python train.py --encoder_arch="convnext" --downsampling_factor=8 --encoder_norm="rmsnorm" --encoder_activation="quick_gelu" --encoder_mlp_ratio=2 --encoder_conv_stem=false --encoder_kernel_size=3 --decoder_norm="groupnorm" --decoder_widths=[48, 48, 96, 192] --decoder_block="basic" --learning_rate=0.023 --nesterov=true --batch_size=256 --epochs=10.7 --weight_decay=0.01
Rows from block 15 of the encoder of a small image VAE, named by matrix and row number. Rows with one number within an expert belong to one neuron, the router's apart. Each number is 128 + 24 x the weight over its row's rms, rounded and kept within 0 to 255. All counts start at 0. Numbers have three digits each. After the name is the row's rms in percent of the matrix's.
Before each expert's rows are labels from the 100 images, of 14848, where the router gives the expert most weight on average: "colour at peak" is the nearest of a few named colours to the mean colour under the peak. Only what is clearly more common there than usual is listed. The data: photos with spoken descriptions (Open Images, Localized Narratives).
# router: router (encoder.blocks.15.mlp.router.weight, 16x160, trained with AdamW), inputs 0-159
# up: expert up (encoder.blocks.15.mlp.up, 16x32x160), inputs 0-159
# down: expert down (encoder.blocks.15.mlp.down, 16x160x32, transposed), outputs 0-159

# expert 11
colour at peak: pink
router.11 089:143153090134116126105152136116150151131161134138145133126164128127115138140107128107139163123140137108107183126152140133163106150135156128101137162108121135135179116133132116139124170113090150135168146124112124118155124131118074146122147103119090143161067132157090097124127116115115141100132118117116112104112184146119116103112162155159155137116135136148124130145148117139213124120095161130114155111129133125090114128094140123216151111128146124100136158166096107122121049111126150
up.3 100:081133110146130086153128103161149137113116133110143070086154124112106118132117111115112148136122126142165155111149125080139160144128090118143154136098107145133120132136133125077171112115110119127112124146105124124114137102146108142122124139110132137132110129125106136125101134139192133108089111102159140114113112134133123147138105138132022141111126119133080109131129110138171141135136185141145141130117122132121091136136145185011107109130127137122120117138150128114142145096129106
down.3 086:154131118146131095151103111135119147121097129114101124124095129113149114179158125097139110110112149141123108123094090130108136140111129117147119188192145116115152132113095129128124112152102113152104143118117125124157138138106102127123136118138144090104158130112170117127082132155156136160129130144137117103122059087119154090100124131111109120125096138138132135154104141153118103104150106131126160155102195134124135124200125155132107132115113124093119114072154188135091165191126100
up.4 122:104135153135125128159156103155132169132154134128121101118133129126117119142127116116146147140118134161194149097153132155124144140127122121139114092122103147138105121126136127106158099155152100113095135137138160142117144136148096195129125182128169121115141121129145126127107106114174121131095132135149131177147135145131114143132119134067026098101154133179110117087112165132140150151114156135131144127109157134139124139142127147053123141146128151131126085104115125115102187081134113
down.4 111:118157139145141110130066122116139133127129149151105113113130123124044112184144110108136127116131126158125124125184108122125174131119123108147122142125098131115171126096147133127121138152086147142146127135129107119150121133107111156109116121124151110104145104126132101128122163082166124106110137163164121135129079105147159117092127085135120147082115145147134129116150118141140166124134120129191123170138159139113136114126088138133070142132133109089143163095102164146102155216125115
up.5 120:169148120125140130140136138128130160095089151122122075111117117106126126128126132153106152124143123113157203124100118172119128112105118119145116140107106115138109132144133133108142141138151106129114122120135176159123127091101140133121136162134095128138133132126120128140118123122136133119114129122136141154125069129123138136148102121074000120157186123113128132140124129156102150146122177123118119119113136138135111124116145137080144099131096122132141094110153141153154187125126134
down.5 096:125111099085126114127066105127114138111130145118090116119108099143109147163112152125183141142153124137129090130169131098107086124120111127081104154113128082113141122138150169122116108130150136134120134140119111144113114103114111100161118129109141112136130118116144105104149127108108106129150114061141143130126098155103127156154125130086100101117157136147145126084092194100172124155142108136103150117148121127131142101189125113095159137078176145149121051118129154148149154129117111
up.6 078:094106118143120112135156103139099142117108171132153110127126108133115114128147110147176099110133136120162191072094134172137131126116130081114131159095093127116082091120131115107122138139119113125156096121133104173104133173162148140128116183102147146132130157109093118139090137121191126166134114136145118129076112113147136152137139103147013122133132111132094107116095142123111120166122124126110124133150155113150135144134129158117112119130105103117131120112115107103154147136141103
down.6 080:092104059122138130092126113150123114104141132133093124097068133145133142135118145128126134142159129138132125122179126069137134138127105127101141114080144093143134147109119161133135103106141150126110124151131092131105137106118131117110113115116138102119150116132147146124183132097121092156130113096156139118114131164123115185140099145115092121131140130182143138083101138144157131112157132151134106131148095148115193101109164111130138170078183174182151099127117136147136122115148079

# expert 4
colour at peak: grey
router.4 067:075132140138147136091117159156111121098161150087123131139096099123127075118176106136129078107109133145181118121112138177097131108135102113120117091141115135105090117149125157116119105136099094127094119144166149158103135110146211128153119190131161138083095116129155137140095139138141125116083119110123132138136097115140125135135133103115112108110131156152127092119095110098068127136135125128159115142137130147161146096165148133064120131123118134133136149092148138141156157124113122
up.3 093:183113117110121177091120111166127121145135120133153110099122105108118121097154145156141144112138149110160174116139133168168134135098099116108075159115161138107089125139158112131135138121097161107144146145185184136138136131128102120147131130105133130190142086144145121130156107171142114124139116144160136129157126141140136193154151138156131126154160112176147147070127132139154123086119112134109121121136152174089119154122155139123115098147148120118127151079135173135098138116102154
down.3 109:144089149115119102127089147117140129112143123111137170127129120092157139181098090187121167115127121133136139139122131174139141119155126130084155089083152123092135134144122105109108120100116135118160166108100082111136113157094116132137107118112163138063141174147183144115083106098159144141106136125101119127137125110120102197102102133128097117120093174125137137142151128129130121160145136114115107115115140174092146112112150151137150103130108140138119099075116141080126141150122108
up.4 099:064138056093121108135178158098148135125094121135118096093119119123160128090111143178153111113118120080126138152120153145102174101117132120105125157124101147098102134122118105088078147094114150141112100119132166150132117112106121146138143162130117120111122126153099141146120125103161145088115145117157093130151112139117160129123157119110113154097130138173101153158110107146155131102101101110138137140159047119127119139115095130140095119111137148121085146133113158138146113155082138
down.4 087:107105109131129138141177135123143148122199116168135110128119114188105123172092107161120114126131181124150124136146138155068162147103126116124137083091112099129134138130107122155175135125129153090118102117117077106130145129120131099104144130132136173138138132142145137134150154148082115108133123151084144163169096137151126125133113136148112107119104090107041117153138126108137172123134122109141150130121093107132104132153132145083148130148135169098098133112161109121129126086117113
up.5 083:146075097131150145139106093099140123145144108129140131104122135098111111118152135143144133078116146170087130169129109166090130104153120154085124121161127130145131167132152132131145138100127081137121132119133119149124139150100135090129136117175093157134076104162091126123173125124129152135112108147152142154128104134142112177132144127125098130099130089180159142167122146111147151171103096124146099140127179162134129109090128203149105120146138168136111120073135126103165138114125137
down.5 106:175097105122134145127105170139132122160081096107095104147169127082142141165134103164136151191101120102112142101156152142079124147130147134093166159159158147109122097137070118140120119112147132140098129131132155158139102143131135162098126136146130107124107161144098127139093112107143116151125110123076143172133148104141137150120102160103073106101118175104170132114125128125132161113109132116129116136106144137131125156067147104132098099132115183112139131096123112109155102125131123
up.6 101:160113161127131103139104111158144085126148129143121048152090112127125106142135170112107157116156136125087102145118123160167135161128123121106118136098126119143106114137060096138129128150112117144095111110112118124153135119153146139157126123196122116132073137137153164134095103184113106110092110147083127132108112123133129094149094136105083122116149155128161135140155132126126111123115115134167164136154127129116123172131105208122122154127146112146118156120117101142124113074150117
down.6 118:162144152124124134158151158110135139113127154155120185123109117129121136070140091137140112129135142150101093132142154117141147095121127139088128129105105111137113128146180106111121119150142125110100125140121152141116108126137113088152120140171139119134048129123142155132160110114142132117150146108131119163157111132114113103139198158135200130111124090096137125127126106110150107141133142092157089128149109121132121086158104055083119109148146074139134114120075126158125147163147141

# expert 12
colour at peak: white; pink
router.12 120:126102147160145123158111117154124123182103118128119156150123160106152108103096096142101097144132131115101122117084133056116140144122157147164128131141133108146161161117120163122110117119074111114090128139152147139140133109091101136123146165143145094132127125108144120130110164129118135077067133137137131148150112112145161159133121091093135168170127129109103166115150138159144136140108106157121161124129125099099068142117167092150112113128095151131173126088181140145142131152170147
up.3 131:128153093124121111104163147129119147118143142133142063107149133124133129132149143109176136119128120123143182127166122198140095130132121121087142153128116152125114123138112125142145141129122162135192137123112145134123121146147089122139143120124105135126130146149101133137155133119225130108136139106132129123093154126117136144113108158153000126094156124121123127134147150139162152136106166126145152138123127137132136129121093181139101137129157108110123125152103122127118084139130121
down.3 112:059113132117125101126098139151108161142116121130107132133100122134133154144137128143136147134159165166130109090110145156107120161123099132096164131165132112131162127159120110130115104137134154139110053159098126149141115119136110163126114120149150140114141145113155101143123129123147119077123111118123156180213095127114122151111140122095110101078099163106132112142112198112129126138134090129142132086151150121146102093166110097103172109131148142159114116109140137104170124103118146
up.4 086:081155122153126122128111099162109141131128136118140080105153115103111136151146128111172131097133121148137184129129148195123093158121115104110151109123127110095131144142150148122138123123108136133134131127109113154103155163115122144177119144123128147137090119159078145123102126153166141137144145135159131119170152136119141124105125135116000119092131134140111125143128175091132155158131127112136150116098113133114104136078086144141104143125135146141133127116109120104153117173113112
down.4 097:116114118112133145148139125111125170191141119116121107135093127117128129102103148147125117170166090140151123143141109085125155160130091129151134128129177119100110088119106181117113111098127146143115129184114168087176102175115116131187117115116118128109107163166081116119151147140128150171127130124123130130108129141123124129103131141136111132089169150124079140100124139118156187098126137128157112102156110173115116110082124125139087155083118124092136127130115139133186113140111141
up.5 093:100123089092109117118117127144156136114149111138120125101134134117134132133130161133152100111103104153116173119153143150134093150121148093127138160114109128148141149139101096118152132139130111150159147134108163103150115156117146140133138105128189131145084141135123153129124142115181107105128107118136130126154119120136128126162137121151000147152136120172131153166108152114160129109154145135142188153115099138135123154121139202144125114148144116132120121103139108151145107113097088
down.5 080:168138108160110117123133097127152129124115090144142112128124097124148125133128112098131135146124149140153139111191114117155088115131127105114110168118138155125163118096149099112105129154147136173121112130120123126122144138134124113099111156120185149099118099083184146112105177103095130113106133159132127151121085110148140135127146097098174158167124138176135119151192087112123112104154152111117170146104153132121136093132159162112166145127113115158145111118161149190123158179131109
up.6 097:127107124151112136131154120155155177085132103121138076107114118159129123119132147116123115159140118113154190098136148176127121126123193127141106161099124116120121118113098131150139135137150157138159149129133144163121105123129150102150138134145103142093145117118122124131109168134173108132131113145150145144094118135140106137135114127114020130130115124151122145099089158122155065113104127130125136096122125133187125129148129218177132143111140131133127118111102116149130098148139103
down.6 104:146133122101142153151138120157134130124125100109144118133141099133139092141122118131159137080126152123141176149147107095128138149115174118167114119081173113160144153137133142117125171122126115154114157100125123100109146089111158133107128155114109120190118104060157083129118130152155113135140101075112144138167141123137124150128110119129041086137127142142104138113122103149101121120141104144128122116092123146155146129125144130146111205137156148128159150153131130112134104060152137

# expert 0
colour at peak: black
router.0 110:113137152126116141111101082101119127056161150112122112121115087122104185110133132101129197162120135166166151102133131173156122099124109123148138090146129070121125071116139159123151125144152167150133092141117136167097124127145087136143148133135099142101072150140087160128127120123138129110097118130105115123126125133108119120119085131140099099111158123141102086140114127155158136137085160096144131124116138113161129131167110156150105159151128117108119115120173133122115082105149129
up.3 127:123114086121127113114135102137119131138096130151125103124117117120110117166140124128180139117126141100160150094111131177135106120116101123097138122120072122092135120128151141137114117109149122174123128120098117128101118084118144127113124206113177147140148114137106142147094135150165123182098134133130103156108078131119129109141151115143000119138142119124089133122123118145149114158130153117132150109112130138154093130129125165117116101137165105088128129128118131119151114069138121
down.3 097:113119085144102182142221138114137097118100086133122083149138116134181139132158094146113127101111133156159130119062067156152112133124137134117119115173123150157131116116152134115160113157129151171117118086148134140136130127153132094097124095133153106153114147157151128130129137128165144155126126114139119140104149101157146089119108183114129161133125098113106112154128098171097134111126137137113082114152122142134117114106139105139132130197081139138136105142153127111134136123134146
up.4 115:129122139136117101112129143125127141150143131110130129110144129124138106126123139159202150142123116155107190099120133097114124123131113101077130139108083139133121146120137138108138128123143125121076119148144127104115134130143163138149128137130162133128188113129142138137103125147232116145106096120154118117151143126117126131145116105163000109126134128139101133107134116093146103126131129115125128145138135115071097152142132201123129134121112116126113150125130113116151151115138120
down.4 102:124138176120123148130179102135133176122103116124131142133139114175152119122111123140156151098137133090136098106131138120128097139146149140152132132138145077106125096148163114139155171145145084174145114107138119117151138115133115109130143157133130167135119178135106082144120114111144127124107096090131099186136124104138153079110129130138175109148117131143153113161125107097145112146101186130102172104108134122116126123152092215127110141181132140107108152132152153134107125104083123
up.5 118:120138103144133112140132113125119119090113130141122131121174133132127115129122142136116125139125105121080169129085127164095120136112148121116132121099098124129122100139116149106135115123121112121152125138100194120100156102128109139106123159115142127124107136147164137140105146124255138147131130127120127104122174140141131132141126130160002139132133142115117171168131132125123130138144144128142146117127120128139102128116133140125146124151131144120128139118136116126159165122127131
down.5 118:129101107092119124119129088147127132126131112124135057127129128139105143116127145127156167108154133145132103116195129102124101136131133149098134129101153095116152142155157138118141092121162139141139108135122139136118131116141155114144131141106126138108088135126120122124134108144194116121114135088151115120110147139124120137121130140074180116134155154148169116080118185106143092131151140117094121067129063148126153121107114173110143155107119148149132080118114151137138139036116095
up.6 093:124094094134139124120125119115134128145130142109131113125105113110134121121143109145114118115106128085093177087140113177139163119135120118115161147124106132118145104122154124123146134148106161112089092109144131125126133120140125133117133171139117148141162140131167158144123135139201134139140140118156119136133165108139126146131114125147000101132169101171122117128135137122119141155144163114136171134108115147120084118127132156089138127117105167135121149105109133119142159131128103
down.6 105:140165170145108129127119129111129123131153133133163152130186169122112134097132108141119136095121139141095140108116135167109135147100147115117113123178116148110084142126126099148128116123127107126149111108111143161149127140146145124119127161116092167122104168138134144140132093185087147117093152183127126106127141132118090106105108144116133118115140155124122093142149155108102075150128126117082134101130095108146107150077154155116159066179111114129156127193127119121148129057149142