From a checkpoint of a small image VAE.
Model: 64-pixel images, encoder norm rmsnorm, encoder activation quick_gelu, encoder moe expert_choice, encoder patch size [4, 4], encoder depths [8, 8], encoder widths [80, 160], decoder widths [48, 48, 96, 192].
Training: muon at rate 0.023, 8500 steps, batches of 256.
Rows from block 10 of the encoder of a small image VAE, named by matrix and row number. Rows with one number belong to one neuron. Each number is 200 + 30 x the weight over its row's rms, rounded and kept within 0 to 999. All counts start at 0. After the name is the row's rms in percent of the matrix's.
After each neuron's rows are labels from the 100 images, of 14848, where the neuron reaches its highest value: "colour at peak" is the nearest of a few named colours to the mean colour under the peak. Only what is clearly more common there than usual is listed. The data: photos with spoken descriptions (Open Images, Localized Narratives). In brackets: how many of the 100.
# fc1: MLP up (encoder.blocks.10.mlp.fc1.weight, 320x160), inputs 0-53
# fc2: MLP down (encoder.blocks.10.mlp.fc2.weight, 160x320, transposed), outputs 0-53

fc1.300,121,200,163,220,260,157,242,169,160,173,203,171,206,226,189,179,192,242,198,239,191,199,247,210,183,207,146,153,156,215,191,129,191,188,235,206,173,184,215,227,188,183,237,192,207,166,176,219,128,226,243,180,228,179,204
fc2.300,126,197,204,176,186,197,204,208,201,209,166,166,273,206,194,214,142,247,158,206,189,208,204,219,232,216,162,187,172,121,167,315,144,207,184,185,200,197,202,214,172,198,233,218,209,198,234,227,153,173,221,189,181,186,224
colour at peak: cyan (33); blue (32)

fc1.206,109,203,161,258,241,217,185,200,167,179,241,159,200,237,197,234,180,209,215,180,151,242,210,168,224,208,181,194,246,225,215,160,211,152,179,168,161,173,174,196,164,169,142,241,208,207,171,197,174,248,170,170,202,251,216
fc2.206,111,175,206,223,205,203,213,223,204,176,174,182,199,181,166,171,195,121,203,192,209,208,179,196,182,170,212,172,228,176,157,208,285,224,209,179,213,166,206,226,191,165,176,176,207,188,214,204,165,246,214,152,216,167,200
colour at peak: cyan (46); blue (43)

fc1.202,115,188,199,207,145,260,197,244,195,119,177,213,175,198,233,246,188,194,175,187,262,195,204,193,227,208,220,198,213,247,199,185,228,210,211,230,184,276,187,193,193,185,188,216,213,184,185,220,217,180,186,158,175,200,188
fc2.202,130,253,148,173,213,135,240,213,215,226,199,199,213,226,234,202,238,231,223,221,133,182,176,186,181,192,197,207,209,212,226,163,217,219,200,213,219,247,214,230,214,178,196,248,256,201,237,179,220,216,188,213,150,224,209
colour at peak: red (80)

fc1.149,084,124,180,228,216,191,156,244,187,217,121,243,217,163,193,192,221,215,187,144,210,233,165,235,255,213,211,203,185,186,153,160,191,204,205,224,193,227,219,202,146,247,208,198,172,138,258,220,189,184,209,160,201,202,156
fc2.149,100,184,160,211,243,234,200,289,207,196,247,198,218,196,187,157,215,276,193,212,190,163,210,179,200,208,174,161,172,222,269,228,192,189,213,220,217,162,206,231,203,210,169,214,222,201,215,241,208,187,194,242,191,234,256
colour at peak: red (40)

fc1.217,120,232,220,214,158,229,172,190,187,124,166,241,147,208,215,214,205,165,188,232,242,190,179,183,205,141,268,204,171,167,160,186,205,254,209,174,221,242,195,209,216,209,194,181,191,225,220,196,131,198,208,223,203,199,181
fc2.217,104,192,176,194,166,205,188,196,209,237,202,159,189,211,174,164,210,205,230,130,185,213,219,176,101,206,219,214,226,204,155,216,178,169,222,183,199,194,221,243,186,206,235,218,216,210,238,209,183,179,202,194,203,207,226
colour at peak: grey (69)

fc1.20,131,188,185,179,151,210,163,232,177,138,185,261,209,164,256,187,190,155,224,178,178,219,189,192,164,205,243,95,205,221,185,141,238,204,231,218,145,222,194,192,283,188,202,198,181,195,188,200,232,202,187,205,229,215,209
fc2.20,140,203,184,184,200,165,185,139,164,215,220,263,229,172,191,161,247,151,184,217,166,227,223,172,196,189,214,203,183,234,193,331,203,204,187,193,225,228,194,205,168,196,185,218,176,179,178,198,226,195,219,239,140,215,193
colour at peak: red (68)

fc1.219,098,183,199,174,160,225,191,140,156,233,201,238,190,206,204,198,220,176,181,187,183,154,184,181,190,191,231,161,188,229,216,139,228,214,192,216,233,221,182,196,244,180,192,202,208,169,178,217,172,273,167,257,216,251,221
fc2.219,114,245,244,219,143,186,234,124,210,236,196,161,164,250,192,235,155,209,204,179,178,161,193,213,212,227,148,223,210,134,195,284,191,175,194,205,153,219,203,209,207,219,180,175,206,168,188,172,168,237,233,197,187,205,205
colour at peak: red (25)

fc1.12,074,200,244,207,177,257,238,188,225,182,186,219,199,180,167,195,132,184,219,199,247,166,257,181,126,194,188,225,190,202,151,218,196,198,161,206,188,198,182,180,203,203,190,198,179,214,182,211,193,141,222,196,169,220,180
fc2.12,068,164,162,221,205,165,166,229,210,229,257,211,210,159,169,182,170,159,143,178,226,222,167,183,200,206,239,209,238,140,247,197,163,223,252,238,207,187,179,193,190,186,208,185,208,193,233,217,216,206,182,186,177,209,201
colour at peak: red (33)

fc1.143,099,126,209,197,186,121,178,164,224,235,165,223,208,184,179,206,187,221,224,196,178,235,220,237,228,191,174,209,149,223,172,204,211,238,240,224,198,129,185,178,194,182,226,169,234,215,187,220,256,108,207,236,169,175,188
fc2.143,091,182,212,229,224,189,206,167,196,141,218,233,220,248,248,129,194,183,195,209,177,203,202,242,185,194,226,200,203,196,242,176,192,208,218,242,211,205,234,214,210,167,211,186,185,192,273,207,222,248,169,223,258,219,150
colour at peak: white (53)

fc1.171,098,193,184,189,190,259,217,153,237,218,198,189,148,217,191,142,202,192,203,189,215,230,208,189,205,187,227,181,219,161,240,214,189,138,197,215,220,185,212,158,172,225,156,217,173,197,232,214,215,191,233,137,192,161,223
fc2.171,109,152,200,179,173,217,207,163,173,203,191,177,174,155,208,177,271,207,179,202,216,184,188,219,162,165,168,202,135,204,134,178,112,154,170,193,167,259,195,175,217,164,191,176,223,217,124,238,206,193,163,208,191,198,209
colour at peak: white (42)

fc1.222,132,181,214,182,212,84,181,133,181,232,141,219,196,205,176,173,203,208,188,237,287,186,213,227,173,228,222,272,195,207,201,107,215,223,176,201,173,205,207,152,172,200,195,208,209,242,216,222,193,188,208,168,144,185,183
fc2.222,149,200,207,234,215,295,279,242,169,189,193,157,155,208,204,197,241,185,283,186,211,188,230,200,193,207,200,207,208,185,165,286,216,174,225,189,202,226,217,222,194,205,224,169,209,215,206,229,201,224,206,185,228,239,200
colour at peak: green (74)

fc1.136,136,166,184,186,83,249,216,99,213,164,209,225,184,203,250,193,208,166,147,196,135,205,179,205,176,201,212,174,203,242,173,148,198,216,183,247,187,209,200,229,237,177,192,221,212,214,192,188,240,202,213,238,225,220,189
fc2.136,151,241,192,210,179,170,174,226,206,234,179,204,204,203,239,264,220,167,205,211,174,223,188,169,191,188,222,213,194,258,142,350,176,208,227,198,208,199,178,185,200,207,183,181,184,194,153,182,207,161,221,209,158,204,177
colour at peak: red (48)

fc1.128,073,175,154,166,154,226,215,203,203,165,197,239,217,203,187,190,199,193,148,193,147,153,212,210,216,280,198,180,210,195,235,187,241,186,212,177,230,194,158,224,197,207,214,210,174,181,219,203,203,221,201,182,193,211,220
fc2.128,073,179,123,167,209,204,171,179,229,204,229,229,201,177,190,182,154,240,192,224,128,204,207,169,171,208,200,201,267,182,162,210,139,228,231,146,174,175,208,217,174,173,198,252,238,225,180,185,196,203,223,225,199,260,233
colour at peak: pink (25)

fc1.157,089,239,174,166,195,209,246,199,181,222,231,240,179,176,179,214,205,182,213,181,198,181,200,203,148,188,207,212,138,184,210,204,170,209,193,232,179,194,173,237,232,226,163,231,223,198,183,256,124,183,187,217,243,170,188
fc2.157,093,209,248,209,221,210,215,215,211,202,215,207,210,199,155,230,187,200,199,215,216,209,221,183,196,183,248,183,155,166,217,190,238,201,190,180,187,272,175,141,129,192,129,197,116,211,174,207,100,196,212,209,179,229,154
colour at peak: white (83)

fc1.270,079,162,212,290,206,230,256,183,137,220,229,233,164,256,220,206,164,210,249,199,259,188,225,211,159,222,236,201,190,166,216,210,211,156,168,177,181,230,251,238,206,174,195,134,247,135,197,143,196,164,156,206,206,216,202
fc2.270,088,219,207,231,242,194,209,186,199,241,215,182,215,166,185,226,220,220,211,206,221,232,203,180,200,200,187,222,189,207,205,158,160,223,146,157,278,181,215,168,177,205,249,177,261,220,168,205,227,186,205,175,238,212,160
colour at peak: pink (27)

fc1.273,128,299,147,157,180,163,189,235,240,193,176,160,243,203,218,106,248,242,205,161,194,194,188,202,215,230,202,220,176,143,178,132,230,207,187,202,217,167,228,283,239,241,199,174,249,199,239,236,179,238,204,193,220,210,176
fc2.273,122,225,169,189,213,244,193,195,207,212,177,181,192,143,220,174,185,251,196,186,193,224,195,148,180,229,102,203,279,182,216,197,216,166,211,202,190,172,222,187,206,164,148,250,203,211,264,223,216,201,200,235,247,165,250
colour at peak: grey (73)

fc1.4,103,195,173,213,230,213,222,237,173,238,176,211,190,232,261,209,176,192,215,275,145,220,165,202,210,216,159,247,180,166,206,166,217,240,195,220,119,229,224,251,156,196,232,197,263,183,221,231,137,218,176,227,206,216,199
fc2.4,094,139,212,210,187,184,190,206,229,222,224,184,209,255,201,233,207,222,175,204,208,206,250,207,188,181,177,206,200,166,208,242,237,178,224,193,244,192,223,187,175,159,245,201,224,195,211,213,164,169,227,253,191,215,162
colour at peak: blue (40)

fc1.176,131,175,206,178,190,172,206,119,201,211,177,234,180,164,199,195,250,198,191,231,209,205,194,207,148,192,230,160,211,210,192,168,202,174,219,204,119,173,194,180,208,170,236,183,157,188,203,196,233,215,206,203,156,200,172
fc2.176,160,129,202,197,168,255,137,155,171,186,221,237,150,175,210,214,157,191,183,215,271,182,204,211,228,211,218,210,205,177,184,206,210,230,207,180,187,167,200,168,169,206,205,221,204,208,128,211,208,202,206,192,238,200,214
colour at peak: green (44); yellow (40)

fc1.180,084,141,207,232,190,174,225,180,198,213,269,230,202,197,196,191,189,237,204,203,231,185,142,203,216,201,143,177,177,197,199,263,155,214,180,204,208,271,194,169,219,240,204,148,204,183,206,189,214,205,190,219,190,200,183
fc2.180,076,180,197,223,205,190,214,175,206,170,196,221,158,188,267,171,183,154,174,212,225,174,217,154,226,185,176,210,206,157,238,146,180,213,196,199,234,182,191,240,168,228,233,222,225,155,152,222,211,169,168,211,147,215,205
colour at peak: white (31)

fc1.307,094,185,217,211,158,209,170,149,181,192,207,188,161,211,250,203,147,217,190,196,283,163,237,189,192,204,234,183,237,247,196,233,189,208,216,207,184,167,185,189,228,214,159,249,206,194,231,182,178,181,222,163,255,208,270
fc2.307,077,159,243,219,221,157,256,187,219,165,205,149,196,212,170,203,183,181,252,164,228,235,182,205,126,191,175,175,170,165,222,169,139,215,162,193,218,198,205,219,225,203,161,174,216,187,242,183,178,199,218,222,188,189,194
colour at peak: pink (26)

fc1.119,100,211,183,198,206,148,220,196,188,197,181,189,218,232,223,234,174,242,174,191,161,214,166,218,208,209,199,198,183,264,186,171,170,129,172,249,163,162,236,228,173,194,161,252,221,198,203,195,165,203,204,220,149,189,208
fc2.119,099,218,195,219,208,206,237,169,214,215,214,198,167,198,179,184,209,219,195,244,199,166,236,201,184,199,255,171,276,273,184,174,170,203,245,178,217,202,196,279,195,243,195,232,201,174,224,201,146,222,157,254,258,227,212
colour at peak: cyan (36)

fc1.151,123,204,176,237,246,160,248,248,216,213,224,205,214,227,213,201,222,242,190,197,168,192,226,209,199,209,127,212,183,202,208,183,174,211,246,226,157,186,238,222,163,203,222,177,187,222,222,223,192,228,213,203,204,208,178
fc2.151,147,232,210,222,119,193,237,174,214,207,200,186,212,228,202,194,185,172,185,178,188,191,228,187,212,206,171,176,191,275,178,301,126,201,210,161,231,187,210,242,216,177,193,178,214,200,192,262,146,248,212,192,172,241,194
colour at peak: blue (45); cyan (32)

fc1.296,089,214,171,240,188,185,194,173,177,161,200,201,178,259,192,147,197,150,195,219,211,261,201,215,215,215,194,168,151,209,219,218,111,177,244,189,203,236,190,177,210,184,218,219,291,174,213,172,197,202,236,230,165,108,225
fc2.296,099,194,170,230,163,223,231,173,214,209,225,207,201,180,231,221,222,228,209,171,247,168,230,247,209,187,251,177,177,147,189,190,185,199,292,197,199,172,174,184,169,240,180,218,95,197,153,229,188,190,183,223,195,230,233
colour at peak: white (55)

fc1.262,111,186,212,130,156,185,185,267,226,182,188,221,256,198,200,203,194,174,237,216,226,229,138,171,178,174,226,138,222,235,144,160,239,204,225,219,185,218,187,225,265,149,194,217,210,174,220,229,218,215,219,182,244,180,219
fc2.262,126,198,191,176,232,162,188,214,227,211,221,236,203,205,220,187,202,241,192,190,221,218,194,211,214,236,184,203,201,155,255,234,229,218,181,192,235,215,213,194,165,183,205,214,183,158,209,177,227,190,169,230,169,140,239
colour at peak: red (48)

fc1.139,094,178,201,172,161,176,185,206,239,166,194,166,265,170,167,219,227,157,207,210,189,220,221,213,231,207,205,182,200,169,203,214,244,176,189,221,226,208,165,207,199,207,192,198,154,211,214,252,198,147,204,227,121,229,211
fc2.139,108,199,173,211,198,183,256,152,224,157,151,203,216,247,225,204,215,223,195,197,196,183,192,237,192,195,227,211,205,212,207,138,187,191,222,217,215,190,225,206,181,186,123,192,201,206,142,202,205,181,221,203,217,168,239
colour at peak: white (31)